A small image captioner, trained from scratch: decoder layers 12, soap at rate 0.0032.
Rows from block 8 of the text decoder, named by matrix and row number. Rows with one number belong to one attention dimension. Each number is 500 + 40 x the weight over its row's rms, rounded and kept within 0 to 999. All counts start at 0. Numbers have three digits each. After the name is the row's rms in percent of the matrix's.
# v: attention value (decoder.blocks.8.attn.v.weight, 128x128), inputs 64-127
# proj: attention output (decoder.blocks.8.attn.proj.weight, 128x128, transposed), outputs 64-127
v.11 107:499506538500524487512501544487555514479529499509504505516537514446519509522484516486474512537515499518583476490492498617549470576546551566520471456446497421511454506440473534533513503548450530
proj.11 112:501542528537470507491442455477550522403563500516498512528560570550458440505567441471519518483514491524535477485574477423496513502466358542453447516492526541486454534497470481506503494480568545
v.12 089:556471536492455471536527502441491541508497522569456526558609456498455538534509609479446492520508512555465504469507484544505498534473479514447487490451494525562484439531540478438554522556475445
proj.12 097:580576414542531532477509443467520453485402478495511440443544529485524469543514526504548472556487518457537499454508467495514427522520522456451492523485439482478459520510457420474471572433609527
v.13 092:534511504450485482558582518465509468490442497600534522558514480500503504493449439470536551427460427500560472503532482464520504436445542552468497529529553453478453440474416436462447446483526565
proj.13 100:434517482453532489521483492494558542426487504428447575497473529489412429554492500519493490528497468556535457489484510486439490455516543484563462493489491433521500491487492528450504545418539525
v.14 085:526484498466508493511509473503487472440483466529486528501490467512583578503448476446499587560447576491455492553452495545471453545571536552483445533529565500539436491484451476488510516488405579
proj.14 093:431454488502445492501488556527520496461500481457527567439495482477432519530508463544612484479497450538546459511458522477488469540508432524542506520503535480427528549526485561483435476564559506
v.15 089:476525499540561438478475467415572532481491496495462537539488446551506543555458523477517475503539514437422485544552578421478499501473487474431518482485462468511499541514446489513465584487499543
proj.15 094:511514492550504540510522554549458484537464478523430475568426531534522479545529545435530480503569440491503503540483417485526432561570461466463494528482436464514549513474445523568546501539533568
v.16 105:495551483487612438475545489504414507441548485513542494514534572486486537556521555484467540495524482512463437489392502437487544489550470483494462527498522553483521500425438506518526492532568581
proj.16 096:533484521585481570528499473510484577454474514414489557515516534403487529487481461499487486466487444463484579564512499540444525509515513485486538505504506520493530478501455568509428457509527457
v.17 099:493468496504475447457495483501450555555438513563415536522496487562560475482450648559468439468477476479469499507464487538519530495498508547498537474501472566588465466524497442579553554533485474
proj.17 107:568573431558432555501571473501501469526475508559538498463467520459515525553537477491478511533499523503417524462555533492567537482595487506466458517504518490486527471448478443485576497444549506
v.18 085:545560513514512569496470489573557513534502546532439510502527490474443483462478528533565501528466497470542501522449466540582484472499508574476558505494567476487489498501444430558495541562495573
proj.18 090:510540535503466543515482503491527502427525536563589412530484485492474472524525466518490520490581500553514460518492506390445593454555501468446543506477481451443444492509520452522518452479500479
v.19 094:465489500468498574409496522467548485485494479593484502419433469427472530491466513458443522500463509524550464576504489539521503518476488506562472481522474436472547535498470479513504459597543508
proj.19 107:532565443488545388533504472520533459434442545519449560568502480513551514520492480559503517522496530501553511533516440412516484467581451523415482503500519474562510480522580464520481539433495523
v.20 101:466543472514543503487401482528536479509426491424427454466530472457524451504461478493529451524546500469556561517478541482532486533460523488505528514478465429460532500479529548454555493422543527
proj.20 100:505533451531433488487497492506492473503538563597562438529470487453462498421569480487555612496461493576493446526433528488463581499522534463503514531544482537525503450511482438519526460540539528
v.21 101:473539553421555514540437532445556537490410388509565524495447498484469499503508454493549519473478564497520489474551539548489510506475519572565473484538482525525536444515512545451469475501463567
proj.21 102:545465510411459509478491504519555557533476481468492561520504446509495505498459523489550607456470551538540489515488484501366435498492487542553503488610542518496484603505512434447563456464452465
v.22 083:514493483484486502559452504483489480559463436474472603547547471578512528546480491465443469421465433449471473514538612526532543527472466487516463505477474404523526500549525488473523446516477431
proj.22 092:485542416526557482561569512491439489536587475517576515513428542518512461506520515426521531494513528541555520485532481528467466557494525481570509485487505520501451538507431487441460520459497524
v.23 106:473476486572545574517577509498474495496547447557494531456528519533511523453497488502475523509458477524402425523501469503520467528452541566486533541557512496547460540535553510529498524498472502
proj.23 104:511493575450515451563524519507529440539551514483572468462505486453491465492514446485483481558451558458433529488478524494469507567549476517480447537430494423525512449554549480517536494541482471
v.24 099:493471501529537452481524482537510441534544392498535474492474535528511493534414461506481585507479500445511525552455499441474454542538516489508440523520483507552505512492511487456567501432536515
proj.24 107:516429498557395480501460546528453488388491541517520541477533467458471519478514535480528596541485453507483516469497544544457535516488504529555580535499461434513567478517522448464434524581485551
v.25 103:570469507532490458490417510481428491541520589518564456518556551489534504535550517488530447508588466505494510486502514485456513482553448521450462510473507539495538475494589506493509527530497420
proj.25 106:518459485557502459530503449489480507530517416484507498481466493486557526456451522369465475533559542472415452506560482596545403550436545460502539542497513500545484533451519499525508434515445502
v.26 096:494463478452585465499393569502543511569423539484550515477479506481468475553534463506543487459495547515422453440466546481502518444493472509501495546454520473527570489523469525489562539510508510
proj.26 105:578503487528468484472519488515501501503500446511502552532480414452559553490491495466541535477477550441511514482511469514402486480519506475483481453572559502515438512476487495507507498424412498
v.27 095:569454528551519502508496424518434510540507590539515486504494581517495510508538572574478498560494511537466466507520487461461506529536479544512533504533498510544510485457473485570549477475443509
proj.27 096:496562512512448540534530531450498553542527471455597507510497506527550489462527457414441479462485590441413514535483540532490473528554482516479483543461493476496497596462553464550473453474503440
v.28 105:463564457495534484486489524480490544504517517469559498488576427486451482535482467492446547590475518419444483498558465493510478459484510499517384514474545438456485462452477581470552544435498486
proj.28 101:564542498534451554538542509653466523486554570459475475494530514482531498463559501528593530507526524515506464451440470502487557506507467474467417417473538595470518510580492497541483486555554552
v.29 100:513499447492534387540504482506453516529453530486457485492560577449540541474532488472462509496484478468422519515434487415491512500573451481457450509437489556529473502493477524477587509499531546
proj.29 095:493434484562473484542531433525473485470495499501495522431459520506537551463481543488503442517512469457528577512469517558496529565503543429485565526552446477505548460471524586473511473579570556
v.30 092:416622462465493542494546428535434457534578462465404548505480525487528464488481553492523476495421511484494533473477501436525528478569449451524498494453509533437545473433474500468488560530532450
proj.30 100:451512453581453495578512527545453528448416558556552425483536489456492552540514506569434531452522478525480518552470479566522578558486512439530531457499524554465482420517530492474498527504532530
v.31 089:523514452530509468549549494491521495474462519542520505549459452484457493504446426552489457444432479543570534468560494478552530519490460515499500526468563508482520566451479469505431524447541579
proj.31 093:459459523471537526490408548479477538479546459469457491510459553524429480458442454468476491507569522460485511493526522465466525502493521478488505543495469483557484560497437433473514458575531434
v.32 091:500479502503504527510435490476500514511530511429447457533472397497495531447504525465498486434501637507554532525486489505463500491545541560484520454531486553478498465563468482523447426552432528
proj.32 106:481492488407429554452509569469567491568509505505591547541513544553454500567514453498484500478451451485568521503505503455518504523495526526466584556541470499543542559478481534517475499510458457
v.33 087:442482511479482489537483510461541577522542507505577482492437467425537481479546487552571499474489553482491471450504519475542556540451501523478469532496488432470520555493517510438476538457481538
proj.33 090:520419538431502439494409517520555451546467524511448505509500470514473564535509493517513550480527523575488479499433456481403488530616552543456532470512522519479479520565511517442549488485486512
v.34 089:527420519506508572457514512459502456525497489507468476489526432532429542462556551475523491431439503393510563536532514527529488489442510533408471482527477484561484537549565390485443539513513471
proj.34 092:516467437532499483478504516468505407466468538529445541474444549513458503561495549383493574577597518512526465449543500493544504505553499513486558545493419433505508550555438464495525520405531492
v.35 094:534508546551611517559516514405548506473520549567454447495553547482520504490474483466485460542502460434465501442438508530449516553510507516515508476471548454474483538479505523470546575443551540
proj.35 100:539406500529518401528458471576523453503521509497505487528406522534476509495485497494533512466531505480498477522481541473528475559557496585516522526553449567496472424502441544539591406524545497
v.36 109:553474552426503466456502487502520493488454413526475529492577471559532460465433516485518455414609430409541477432426561444518503490462468435537474511475521426519501517486481517483490480526520512
proj.36 110:523502493527483505521546423566463550501492472453498477579439454517433437471506504500466583520476401511515487505520525514510514536519507533512455536516524516510430419473429507508502480501541488
v.37 111:499470504529552436537512531490581477464461510527536469573478512457519471453521483542521491502497589481529523490462430484477437420501555489519514528450532490511509482524515542476506542477432436
proj.37 111:509497561487528588479446542546475496405487561528406458531473442450504530494447432538535464514465479531494460442522516509513467435496474532556473499577540525528475495514454483484518520496548543
v.38 096:488495558457540463497532505516542537568506562529540442496511487532411439580526465543457510486519546507461476485440468507537507487579533476510530590541464537520508544506445487595461513454589593
proj.38 092:506451435483495471411514493604442502515494536519512513504542443588498541492438491512481468507533468496519530467504461550443486482569548508447533525560476475576442479497486582576478439524470480
v.39 085:457444573537453507486533503524492492475516552503524458553539525536518488447467518459469494537485561510441539544523404491429438578513577438461474487482478492438472470513500505489451547446444488
proj.39 088:449498442473482551522530558575514470429435445513461490487540466583454475529531501509532454497503383492476535511432605510586464535472461577512476538462508523462520529529503549539461478488525560
v.40 084:454522506530500572483530566521501538532431485432603444464509523491502407501469476529476528430525547504463473483483521493551550517502519442524491548549487456516539541550492523465530463515605537
proj.40 101:500480522474484514484529460541461450546486527544530589551538432542498440442501503504502550496439403535491524547442527480433540514528534507496480533448487480567449572439459581496498499509501472
v.41 080:447548471485534496459426474455540528505469511377461508438434461453477444522496484544510496442520544422440498446501533452474513490501476521482433455519477499556503524452474471535497556435498480
proj.41 079:563522532516441543443552558526397557549515491458564459535504475519502563497508572500485560510538462493481426464539452588456450534526484475498496504514548466496484562430501536556519534511467450
v.42 098:546541505528502456401490506456504528471485504507481399484478501498503567465586489479578564509463485467420464490500483571522492433591516509521580475503534506489473498484500532433468531456460447
proj.42 094:524423551534490491556537489527502533545478459515482543473455436517548579470456502543465491424524613525552480456478479524496511511491473551589565514526494470449499506577536497579536474441477561
v.43 079:395463442517504507415540515480516485504539574518468583472455494476535525516497515492514531565495553479468468540465585498449517537423536571451451530513504425436505482506519528541508511476509518
proj.43 093:505538471520516454572466594513539474512460470439533491550493510522526543514554505521502482502497526485520495532514395428485471513531496485485521493485513506550549468422581561602450473535457537
v.44 098:490480456438529532496481548493485471511444499545501474552576497449456539440505502523567475504479541441563496474453510491538524503516530532490546457496471466532447571459486552467474513492464442
proj.44 105:529479504525489473523501487561570508443513489464469507539497473464447506475469472459425534540530488519554493486599486513516597545530514477510545520550516492557526470536438479487516498458515501
v.45 098:466538474528535539525429503489500495471510478450530544583454491541537499548476465567494485465530445509451476469562522525530494514443450514571497536477525515553506512465467475500498489511483566
proj.45 107:502465550493501536482537463508417488488553505526567443511487486479503488496498541462542518495487517538470424438494462520393496458489507526529486476446516501480479516470482410495497455538447473
v.46 080:471576509490490493527528547562508502457495540430447477448491518516581416514473468469542529419524538568477563540463516469533463471420460490461503569464552584447512518528475437493420470531463473
proj.46 089:417494500525509570518531541497473575476474443517535448562534474469456468455445507610495473486507410537520486473497476529478534542400505462479497549466535507529501479456515561492526509465466524
v.47 087:546464559498501544501536495448496502460536544509535527499557510489462490501515474483478497546512508482501511487526449521551400517511549543572492445508501554473466445527607509483511475550490394
proj.47 096:498531512439485535451467525498532462535522524517522510494523605498532461538482440543536523510416554524526521541494605450520485535491529506506533447491481485533533489483524534504469461453510492
v.48 096:471509481508520537462449493532463485464524479449512468514567488466545524473463540511495394496579588528550492484464417496494454456547603478477513518513450522471483549483548490482486499523491500
proj.48 099:524531471416456579506483421515529449475453511537495461519532473493474448432477410449453523519408470502475574523519458473515564508505437477487520562504568491518517489537526523558487450569533526
v.49 087:543387459562528559516533530480487456477516410481481476452546451533456485475402433510486506553466477413454501490551460518531452508439498542461474455518496445509501464567522459469495505493505504
proj.49 093:504438470512510484488486467577492455495531523540567538466513480509469472521536478463590604538532473518415485476460565419523525585565509506495449487481462485610471485465443485491522460527510521
v.50 103:502448494524493469471544527478516581548459470538439420555459459462524487487472533449563549511484438530460507505431466460513484523441478482515533374451603453524529472521487501494502513527464492
proj.50 102:474549510539467519527492468442513574476460493547482492525511430559505476473551444475452543491516539461544470520415490511494504549533479523496477495488503465533470540457496494448542555543583522
v.51 098:476516573499432456506522496546519504503523520506513493511546512484493412520563545532460489459536559532443485526597454457511482511570477484481502523482501474490538495466463523515505485492439440
proj.51 102:546521484530486585495514489540499516427442520542510497512524556538504504484436470490550443509441530509480507529461479535545490474506518533470442599455550521483449576532529547514471516509538553
v.52 095:520564493459510431514545465530440512482511566488509491483479551423429471489502444509457519495385493511566480503435542524528449541483460491502558534448534492527491455448486534462538545428498482
proj.52 101:480491464547525467510471494497495512539473533436530500524538543482480526508469443539500487406509615507519537546516549498410516512463512496547539484431458562490462482489483413509472485491534514
v.53 085:425438487470512484481481470537468505509512435461502529537499467518490521503490517561505471508523537459476441508399569516465522422482524508481480556477464503465511486461601531481544567473467421
proj.53 091:564520477521455558529470490559491458524448509485563489532571469468488519499547521459538590485445476504479532485596504557475562494520513506508569463569563493557566470499411471532492520526507533
v.54 085:500556487501518568487472493443521421559510501532515366513475398511480483551500500450481545491509496467488438496616502511486519459489464505578464489525490498471608539477481533520517508537474537
proj.54 092:504513506515508476526544489575504534587577516494527500555495545538500430478476479508587528492566503466508481478453515494511491585581496586439539529458510546519493578577455456444496524499483431
v.55 093:517521476532438542430490512510525446497528515471498468425437525493530524521448467491485495513553580502467453500472472495480491526460548521580501525506497442540444454513520493507442460544476514
proj.55 106:471543531514472585545535512499447484550557458505555538509464442526487453446510481557534523495456405557489494501472504479465473530559477530449525557425520549485481519448541502572502484531482496
v.56 085:456501463485525467524520476472476470382435470511493552566501509484578489448498508446538473500523486521517523516440500498474515446506466525510519446544500529476547550419548541525426470585527504
proj.56 093:441562506506435506506504486464499545557452552443498495492461476418466511503513496543405522503475471512525550530509546463473531551479512501531473530521541522565494454437506507542500452466592476
v.57 092:555508507444484476568527493542504551516461464520562510465540529486503532480437445496464476499455510556473468441450474474483419454423480580506518530454508545484431439524585515434513518486489496
proj.57 086:477523529496551530545545510552534528511513493446502441509593465511485480474459562503523492536461489511463506530499554535427471499473505463414459453544524458536469456442462442453518489476518516
v.58 099:564476518450470509508507488504509498497572457444439542538501520457543463486546523555494491514510485509543483440521419515461449460471496535537481503481448497479453477448503575502562482435453442
proj.58 099:506418497488496508533478549503474548493482469469542532458474556482491482577466465498525537512382523499435544471512469529523480512616513530479502496534539545531495405506482525522520511417467447
v.59 082:420495433480440549480465526561516493524612477480508538410455471476447454501465527490515528411505491529505517453565496425535504574426533496491454551498536504455510518517454513522491428502538469
proj.59 090:601459462479467504529530501461496474422492499532525443524534483508460509496504506582503516542418520464457496461514380463440529489504528444491468484440548515463439430479579503507472553449411525
v.60 091:518479483492543465486460491484529416448422558439479464439514441493447541535471500491418549470475545445482519448534482530459485519534489532441375443526455558539471471518507412484511456441507499
proj.60 090:527516452548474539434548489535475462492559452469534487456492554484448561557475586557578532497578488508479528428584496509465459569491498465490530534490577502457484509488498438440485504458466446
v.61 092:457501506510479497474512514506557522510502505483553423490567509490434455566572464469491571514545535482466515510528519523546532515527500514509504551592578504483495532491579500462533476510463479
proj.61 090:566496531474498438466514489511518484519533584520560525518552542565531569466479487541556489572428591516538452484455527535439528515450551540506538525431555507516520570543597532454443538536455524
v.62 095:498467509530498528433488531450452493520545496490552462533485497515522487476551558515471414576550494498589513494465451488536526509478514479591482508460492429486584475459557509544428453574488544
proj.62 095:446541492496527549487512459505514495504473519561473529622466476485522471473572408448436522485485481485503483466507533491543474483522470553405467502452528617540527539524543484566516479576510445
v.63 100:501549522433453510551551525496547450519582436561451565499454528465518484481518538501538456496503420521595535523598514452546496560404525489571467474453547411544503450516493484469481481538493521
proj.63 103:490582483447539458502438508484474507454547523493510397466479541491500463529524519504469528566507476493434412491472456497446468509505521476506478469470503495471477491521576433421478588483541489
v.64 099:427480481516480432472487475561452386529429446455532487502567483529477452530575516514549510466605490459412494499507467584497527525558499480461555557500517469527515518497528493476513529524464456
proj.64 098:560504552453469448450467510403486527447521443473411539544493425494456484573517485520429479527459495523506459520504462453472520418476567472546441446489468495559475441531457535472509497478502533
v.65 112:500555488516504506538483467538501495568506532485496484454538511499445449505523477537478460532599578544473453503542574413445574492482537446504509486510571430487459514458558518482595503477496584
proj.65 106:529466454461455555517566540483451564454487378498484502595549510518506634506489517441486483508422500430480458482574489482496504495521433541532492566470494503445488505470413455505466489471525472
v.66 112:566472407512468476539469479457500542522509499512522528475510496555517541481504604528516529551558492400464503550471535508520484541481589561538547564562508468527502500460503456475534459509486484
proj.66 106:528546514475469474482480520462466507451583477515523531557492424491459476551535509461559557413497450566528597445501462483507501502469447530501445524527544517505493504436489425515452539468550505
v.67 131:518504585542507546571469468522556540553563517462485540462509474479475435515539469443428479442459521485478520461531477560533473490480507478536521514501436456477515508484570457509493395517475514
proj.67 120:503450491529497537533538484502474495468512514555520386445463506483501519526443473511471444469526482447518494430539524508546507466486523524535528400466476522455500503501465488522432487487622452
v.68 091:560501448497500407428509484589516484546407521529391505477508415466425495521498480492593505526532443526503554482507516577498520544500484572532476479457525468438570496491542440458537567514509503
proj.68 089:563466543466515502462507483583493583473528464569487561545533483555508399506504499487424494570451520497553514514514503426401447529528511549513463454477548559455518510452471476464469480462525556
v.69 098:498498497485472467533497488472519458433499509467504538472436607471472537464466457476539520487524503510527454479488506551476498522567519618454425563463392513551436520491492447560476499493448515
proj.69 097:565475472509578482442446503509494483496509488499508434533579422488437443514508514445505472457521524503449578455485446504509544496488514478478477415495492534476559554470448548544512528492518471
v.70 104:504502534440525533494466447477553492540436489443515504516499473557526447431547473579468504495538456532407465382520539507508486525486506503572502542507507539419469496539491433573484536531470480
proj.70 099:494593471461468495529463609495497540473486625518448536472473547511470536498445455504485481491539571574521521606530509465513525494469551560470521519601467515458543504494516472475506528500467511
v.71 087:525504544520535515490526559477501511483510488524485489516465497508555489576514527523471499500465463384482543457505488463545467477490521466495441524438545530586424499524612465465537500480531534
proj.71 085:436464555486455492476485477474497467505472524437511591457438552513549532534491516573515488517522551518479494445564486555454462546442500505462475575557531498466435506506527560490482563554458507
v.72 107:496475467496493484442439490439518465485448569483500488506524474450526444495468504561496424559435511465486540479506500451455456488542538482508478481454542415548505469502474543434416415566464433
proj.72 101:426483456511487451528504517486439538536584534519507551416549479475455537511536516549448559518507506563573516488464453506416520478528467502496527523512506453509464504461479434521512471409556527
v.73 087:562484480558444469466452508539466483452588509510523550461497497456505460545498520514404431549455452524506551445505524585508528519453502560484487425543491437476525518494510473507498537454510518
proj.73 085:476485482459524555495551462515575496569526441503448500538443530481468441504509517424432582514509412456566474454509543549485528545555552535531493548460548422441519492434529481460498519463518508
v.74 110:551504430537502514488537504514431487555462491459514454578521523528508514550573493479423505455431543492509555497491511465438544455455445520509584461510435530506508451454493531438526462467442536
proj.74 106:497531489486510501587548525516455487448476485462605413453421513552456401520548516530450501484523485452509425590458499436482517559619506558483503466413539490513538507490504494548533526522502487
v.75 098:486520511493407532553507507460490463519514487487507501542538496522558575514542531539536512484442575505433440557520455448478462515472491507481465545475588498451499528501527528517437559479493554
proj.75 097:560475492588526403429462518446507540454466534501550493537464527527492511515531486500496500452542502528558419561540471541516475584451474495528436486530487518591563533427544459495546437494484520
v.76 111:520558487499551507504588556453487600451522498562457446433516598475468471522556610473501516535488439499510474512533553532490501489472552544516447470471557481470485525476535468519518544499506464
proj.76 110:496445539474457566498473461418513486480536578516575513583502450535496498486546479542480538516433481534500454438525479433550483536519453504516514515506490503466466519557468501544448538527528508
v.77 105:489495562505495550432428529545465515461552513526456443458526529506513512443441512496533471393525558590530495392441470530471465508526448509483428439544488490506459500462494503520452497486499518
proj.77 099:501518544516502407585513542541511436590487489533442474542523531449470483483475502544485469525476546534502462564502516474539521517518554514481507503486488462507529455472478463460471465497455508
v.78 100:469536494548511469482448418499587532532413518458447459521479482473457503482511460513454499447468470487507493486512520578527490526482464584485469526453470496469482541480481501553505493481468517
proj.78 097:490423519515442466475465556549515446472577595573496481481529501530473441521484441470479543518528541507553521529545503500413462507534490552526503416497562548536551510471544526510499493447542503
v.79 101:524458521501443492470455508543533440507516500477521553529563505468527541553500414444436505422532438511413529488414457508496533507463519487542448503554490522429493472494478484507472538465542527
proj.79 106:558531496512515525526542552531480551502528503502531528461444532596487473533503548494431487468506498487532453435485518446557454483550501497493481518462503490545604481441536515446533552526494467
v.80 103:421482403452420453530507511570570416488479507467446493503496464474471516469429483461511510534580511489476566460525439476464492506596499543473511508442557500542517491488569444466490478504456489
proj.80 101:551503476485507475455476460517500512469491416530459495572620457578422476528511526475448503524474535532498568412477536511446467500479478487531477464471486520507464471489514570512496471474491488
v.81 111:517471463485490480457561542513532547465525434484498562474510457524513478495515493530475451461556550454536513447551467516518563473527583525549543476482441449556514532573446451441466454492449477
proj.81 102:415509574443539528530479475593371472454495451594494525493502501495509487538465539499446522534499447547483531502470561506524530515493520450542524502491577434523469478490439549556460528570548476
v.82 108:544438564502493515500500597493469489493467466524454441474488434571553531475466588547509538545485486511487477584523393517438505458470452494460448514495514505500501504451461495503485465550510499
proj.82 110:463502468538508451428510461473527477496480514502504472562518534482533479498528523527525504488535503500470549501483532493464558524515503528468504570433538557528436524454549478442510537501431546
v.83 112:430465517510545565486510505498421507423483495489516492553496613466520446487456531507505569492427502499522489553533523379511536550476546626456509517475550517542460503464514521552517464447490509
proj.83 102:460513508553486477495453531495461455564458445428413534492532475479469476518516487463538487512537405466469461474515492578475479524495447487416491501550411519514421484484510485499520541493424502
v.84 090:526561515486467451488520557572462475541553465565480552521454571556434501515506507503492525538523458514513624462480488463508454481581467426442510520472539480515440464476512542522564526524555500
proj.84 089:593518486511544482472571430521561627506436429448523493529501498504484492474512576467493540482499592597466583485547483550475574507547523562523509524532511511512468476475419547577520481493509535
v.85 116:498465549535497477511538495451598503548551541499451511404448546469547525446477552480482439597488464583502503546457502451393505512495476457506441538513472506456488475441407496511492480586462561
proj.85 110:458511408487506467411494486499498485486535576492511474539608466474466542409431500488481596445550474496524556447535482492499562503493517457455563492458468500481457526500436483455584502456473435
v.86 105:488498552506468518513512496503535489514535567438466519559545468481489592546519496526519515386476465551514591476581428574585496496451485484441470517492446533514480494488473513486472508464438555
proj.86 106:452475515541540438531501464493501471516392488496531500507501507494521411461478553497408526517550540545535431517517505431476590470483551457528440498432518490496588446473541467470494533504459490
v.87 115:477534523461429516522449526518487555480562489462545490454452546434484495475479529533557495493445503488522455466441592518457474501432536525484510495537410459448425469540470531487487476477427503
proj.87 108:538446439541574515506460492492516491458506520518567444524507441480470525543530390430554515459527542453474537530471440481553553525490471532513505480524513480528503509471491454487414494512548437
v.88 104:471562461518475526496499492489505512405542558509519503477557468463474543503476526511565511477539486497505502519588522520498513441442606526489450482515393447559504499593520516468441507428455449
proj.88 097:443427526535488483518452415471475458510506544561487528512483450427532461457502470507380475496490452499459508534486552507499557459469457517568480537493581491529476575443515510471430441538533467
v.89 114:474434546511517565482518451489447527454542488533515577491492524479469532512541566535474528491480534513544551477507603478487442516509521465491475505411439496473520453488592542525489588474562537
proj.89 111:571503481535482501538503535469529547613407389508541513498474476503460488527483475554481415527509463550493480481586462474506547547530485514551513487546500477502429505489519474457492468479531483
v.90 111:462555499515479513451506549449447485475423482444516531440518516464596501513544493510483602548477457490520569524474531487464531451495550552559463452463448530470484430518530503515527559538516526
proj.90 105:531521499492607519471506450472504496503489559480519528516502549546498463561456453496565436505513471518478483520446497452464435464529454593538522559523452501455455613491487461507466530550467450
v.91 112:561488465468488519513497530492491538475517447523524498560516494491543547513546435482462525539515483546458505481544516506557534498514524565514446498522475491480554529463585434538438507480445471
proj.91 100:517496531550485564513482530528402511530492526532435487457439465507555444488516535488404498504476450562445516455459526524510543547470490495404521476491487499402582513490498495493472542575497481
v.92 106:485482447531495574493515526435463470498530474555542435484517456486513429526570537544453410534457458516511487459445516498444474563494470487554527512470493515441539540470438535501563515477542519
proj.92 105:517521544513539606426530549506543540571498470492471506521510512439460544552576465572483567477457435508571432542472516479476500615563543487496579445509456433493542483450474469508498513500497591
v.93 109:546478462464521451530513462462534493505521511486470470511476406546465453555525542523592552538536498481507462515525501523499513536525549515547516509464543525502563515525568433475472526508537520
proj.93 109:550541460480505519531495554447491539512495491440537483486561501523491489469491515468458469571444560516537501481500460422508465488433501486536420488528566532513524550425502492505514478448444476
v.94 100:522431610487455547545484499513435512433480525448511563499473532476513614445454427518479574525461519481513432537502514574532427499496487463459439522476485526465506523486494509504449548491495541
proj.94 096:515480451517510458488520518486541468501443491547529478491435460538453469487488514502544465476521444429467501456539456475467524508496484488509511525549568477539514476531570461498530496538515473
v.95 103:451580538499505514528471464483482533487494445477434500476534469518529470504515416510455550483531501548387506502489515543549534574510573468517431521456452460500435561510511495576538536437518461
proj.95 099:547517475445565488521567540471487508526493489489423445533598531426509579518505494478455494490537511546457466476524495439502486477518522509516462487510486476509484540509529498472463480575410516
v.96 097:440499450489497456439450616462488477472456540504538517523491490507534533552516516587531538527463520456511516565498381459487496496465527603490499501474525518455412512550471503532537440462467532
proj.96 090:513505539524544509444462452475447526515432486515552492535549542527485448481484511502496618538554414462514504478406446441473478520508454463500511510500500437563520540468475503549508502474486550
v.97 113:477527508463480476516553503560487502453516490485458497461452485480553563493487530473525588462448492465492548514446526485523474423479504476505555577535514553468427451525558440515562534497424527
proj.97 106:532486511508494496466402496545500406467531444500548548523418487605511462506468391555551518507616490461459511466515480463536496531482460516488483488538462489519446500540501527508419463551532464
v.98 107:548485474517457424529449462420477530436514485412483509519464518578540471488494464479523490481495427466544450473601439554470490499575521509434437518454510512523488512516499450533461568533502505
proj.98 105:473467411523458483475512508468570483562488543466480480492471473451433417489479551462536464456448517522479461521458486607489464478402570526517434525516509494500476513418406538523515481494437467
v.99 118:478450522550575522513444516495488459490515493593565473496514581511493458507480506551500488475527481457468469508451587522492478456528481473520566574575518510553465498404502507479546455523404564
proj.99 111:471557470510410458427516570548462471532561475481477532473447467460498533506517489594483550436495533507443520481509409533518535509491474482433525491482469483470544429505471497536494593471539518
v.100 096:585489507478513453493497491499488500489459513510493496518491564499553420555530473487464487456461531523469573534540513560468536457443466510510492495483451465492491503511489536597547434449467519
proj.100 093:508405474485474566520527521502466512517517474448558400425495567501491451443513575448491522458516515493503470475518483437470560492545545501504503497385495546464527556523527506520411576502500504
v.101 122:561498581491462574545552483537522510536457526503495475566431481488479480528434600492510499504469499492485505524473540462516455489532514505482580538514506507493446578579469541539490398534502451
proj.101 118:411475532517534489506481472522464458431549528466521468466479512477507525439566459473524584511543495448460567425550524458468546532555459538499428488541540477564515463469581468511501543511492483
v.102 111:461477502510501511484513489569498493464539485415486580528535441619513494488433433432485507562408538508466491536533452524458558478489486510510554485517462457518486509484514426556443487452493495
proj.102 106:494497497429486506559535438422516476456507466514502410551498512488479491529490516443523463477533426410517474503487535526494414517466494501524494521467538563477496524493569526473561529461461426
v.103 123:568424481572517523439434499506466580476467457555509445618520472562521518599450409535482500495487480494523456515560505468518522487476560529471507464557479444554502525473476555517427462523578540
proj.103 114:418527467523409499578581568530503539508477575534458470471474454428542461540470491485491487496418485519463479460484496607509444475522505537518479535464601495544514487469500488513512529516388450
v.104 116:461505511467499537487485538474518465415497546483486504501529501513538510456477567477505493416487477490524462503510491511489518429491517566561553442561528499461510444596478420536471525524470514
proj.104 111:476447504453519489520424477505505424551547483557471424456448535458442439467521478479444503516503416541431532521434551511548510450502471517483535532479442481472488525453545482455454522448491494
v.105 103:527495412472459419482516456546523588401528569482425470505464537514510485509490574462524460587453453481469533491536532508484465432467488514485511443445505455513461426504510536514497535456512512
proj.105 102:518449448473464574517530514557516506536590523500550529603510522545471411466485477541474527493532483469459470458486449540409490569460562534460514546514532485509459508486524578499421483516521457
v.106 096:509494522494526473518490551490514430614441478494473477452531448496444472467611553503494480483558585466509579481470471550515439542527464514512538527455443536532512446476493395435519422539462502
proj.106 097:534531523499490465489471483500453443492463450515472519465507474514507460529431494508566496506492554577509557539534480453465541399516516497529496398487476490381501472524438508551521545477584531
v.107 092:467520519479545473547460448552593514503554512457471512406480438433474472496467506460484430484525468550429483493487442478474561541457510489533482528511441418454403528537521520534495510468547545
proj.107 093:536449453513518546553557595526527549485492435572507473551569527526491522559442521440429546502538508447511518472557544506553515497505556406502476471499502495522506498482501527466453503503521466
v.108 111:542474516497464457475472499457611481539494490477436595481464438581514504526546450511470448554471459464423512459471470570486491510466488456576395505482470498448521529467483447556578525507512462
proj.108 111:512466489438490564455527422459471535475525532567560453453538527478499536477534566517427538467507501520545541460508470395430478492457543475462504515496533494467505534451504504427504544516540494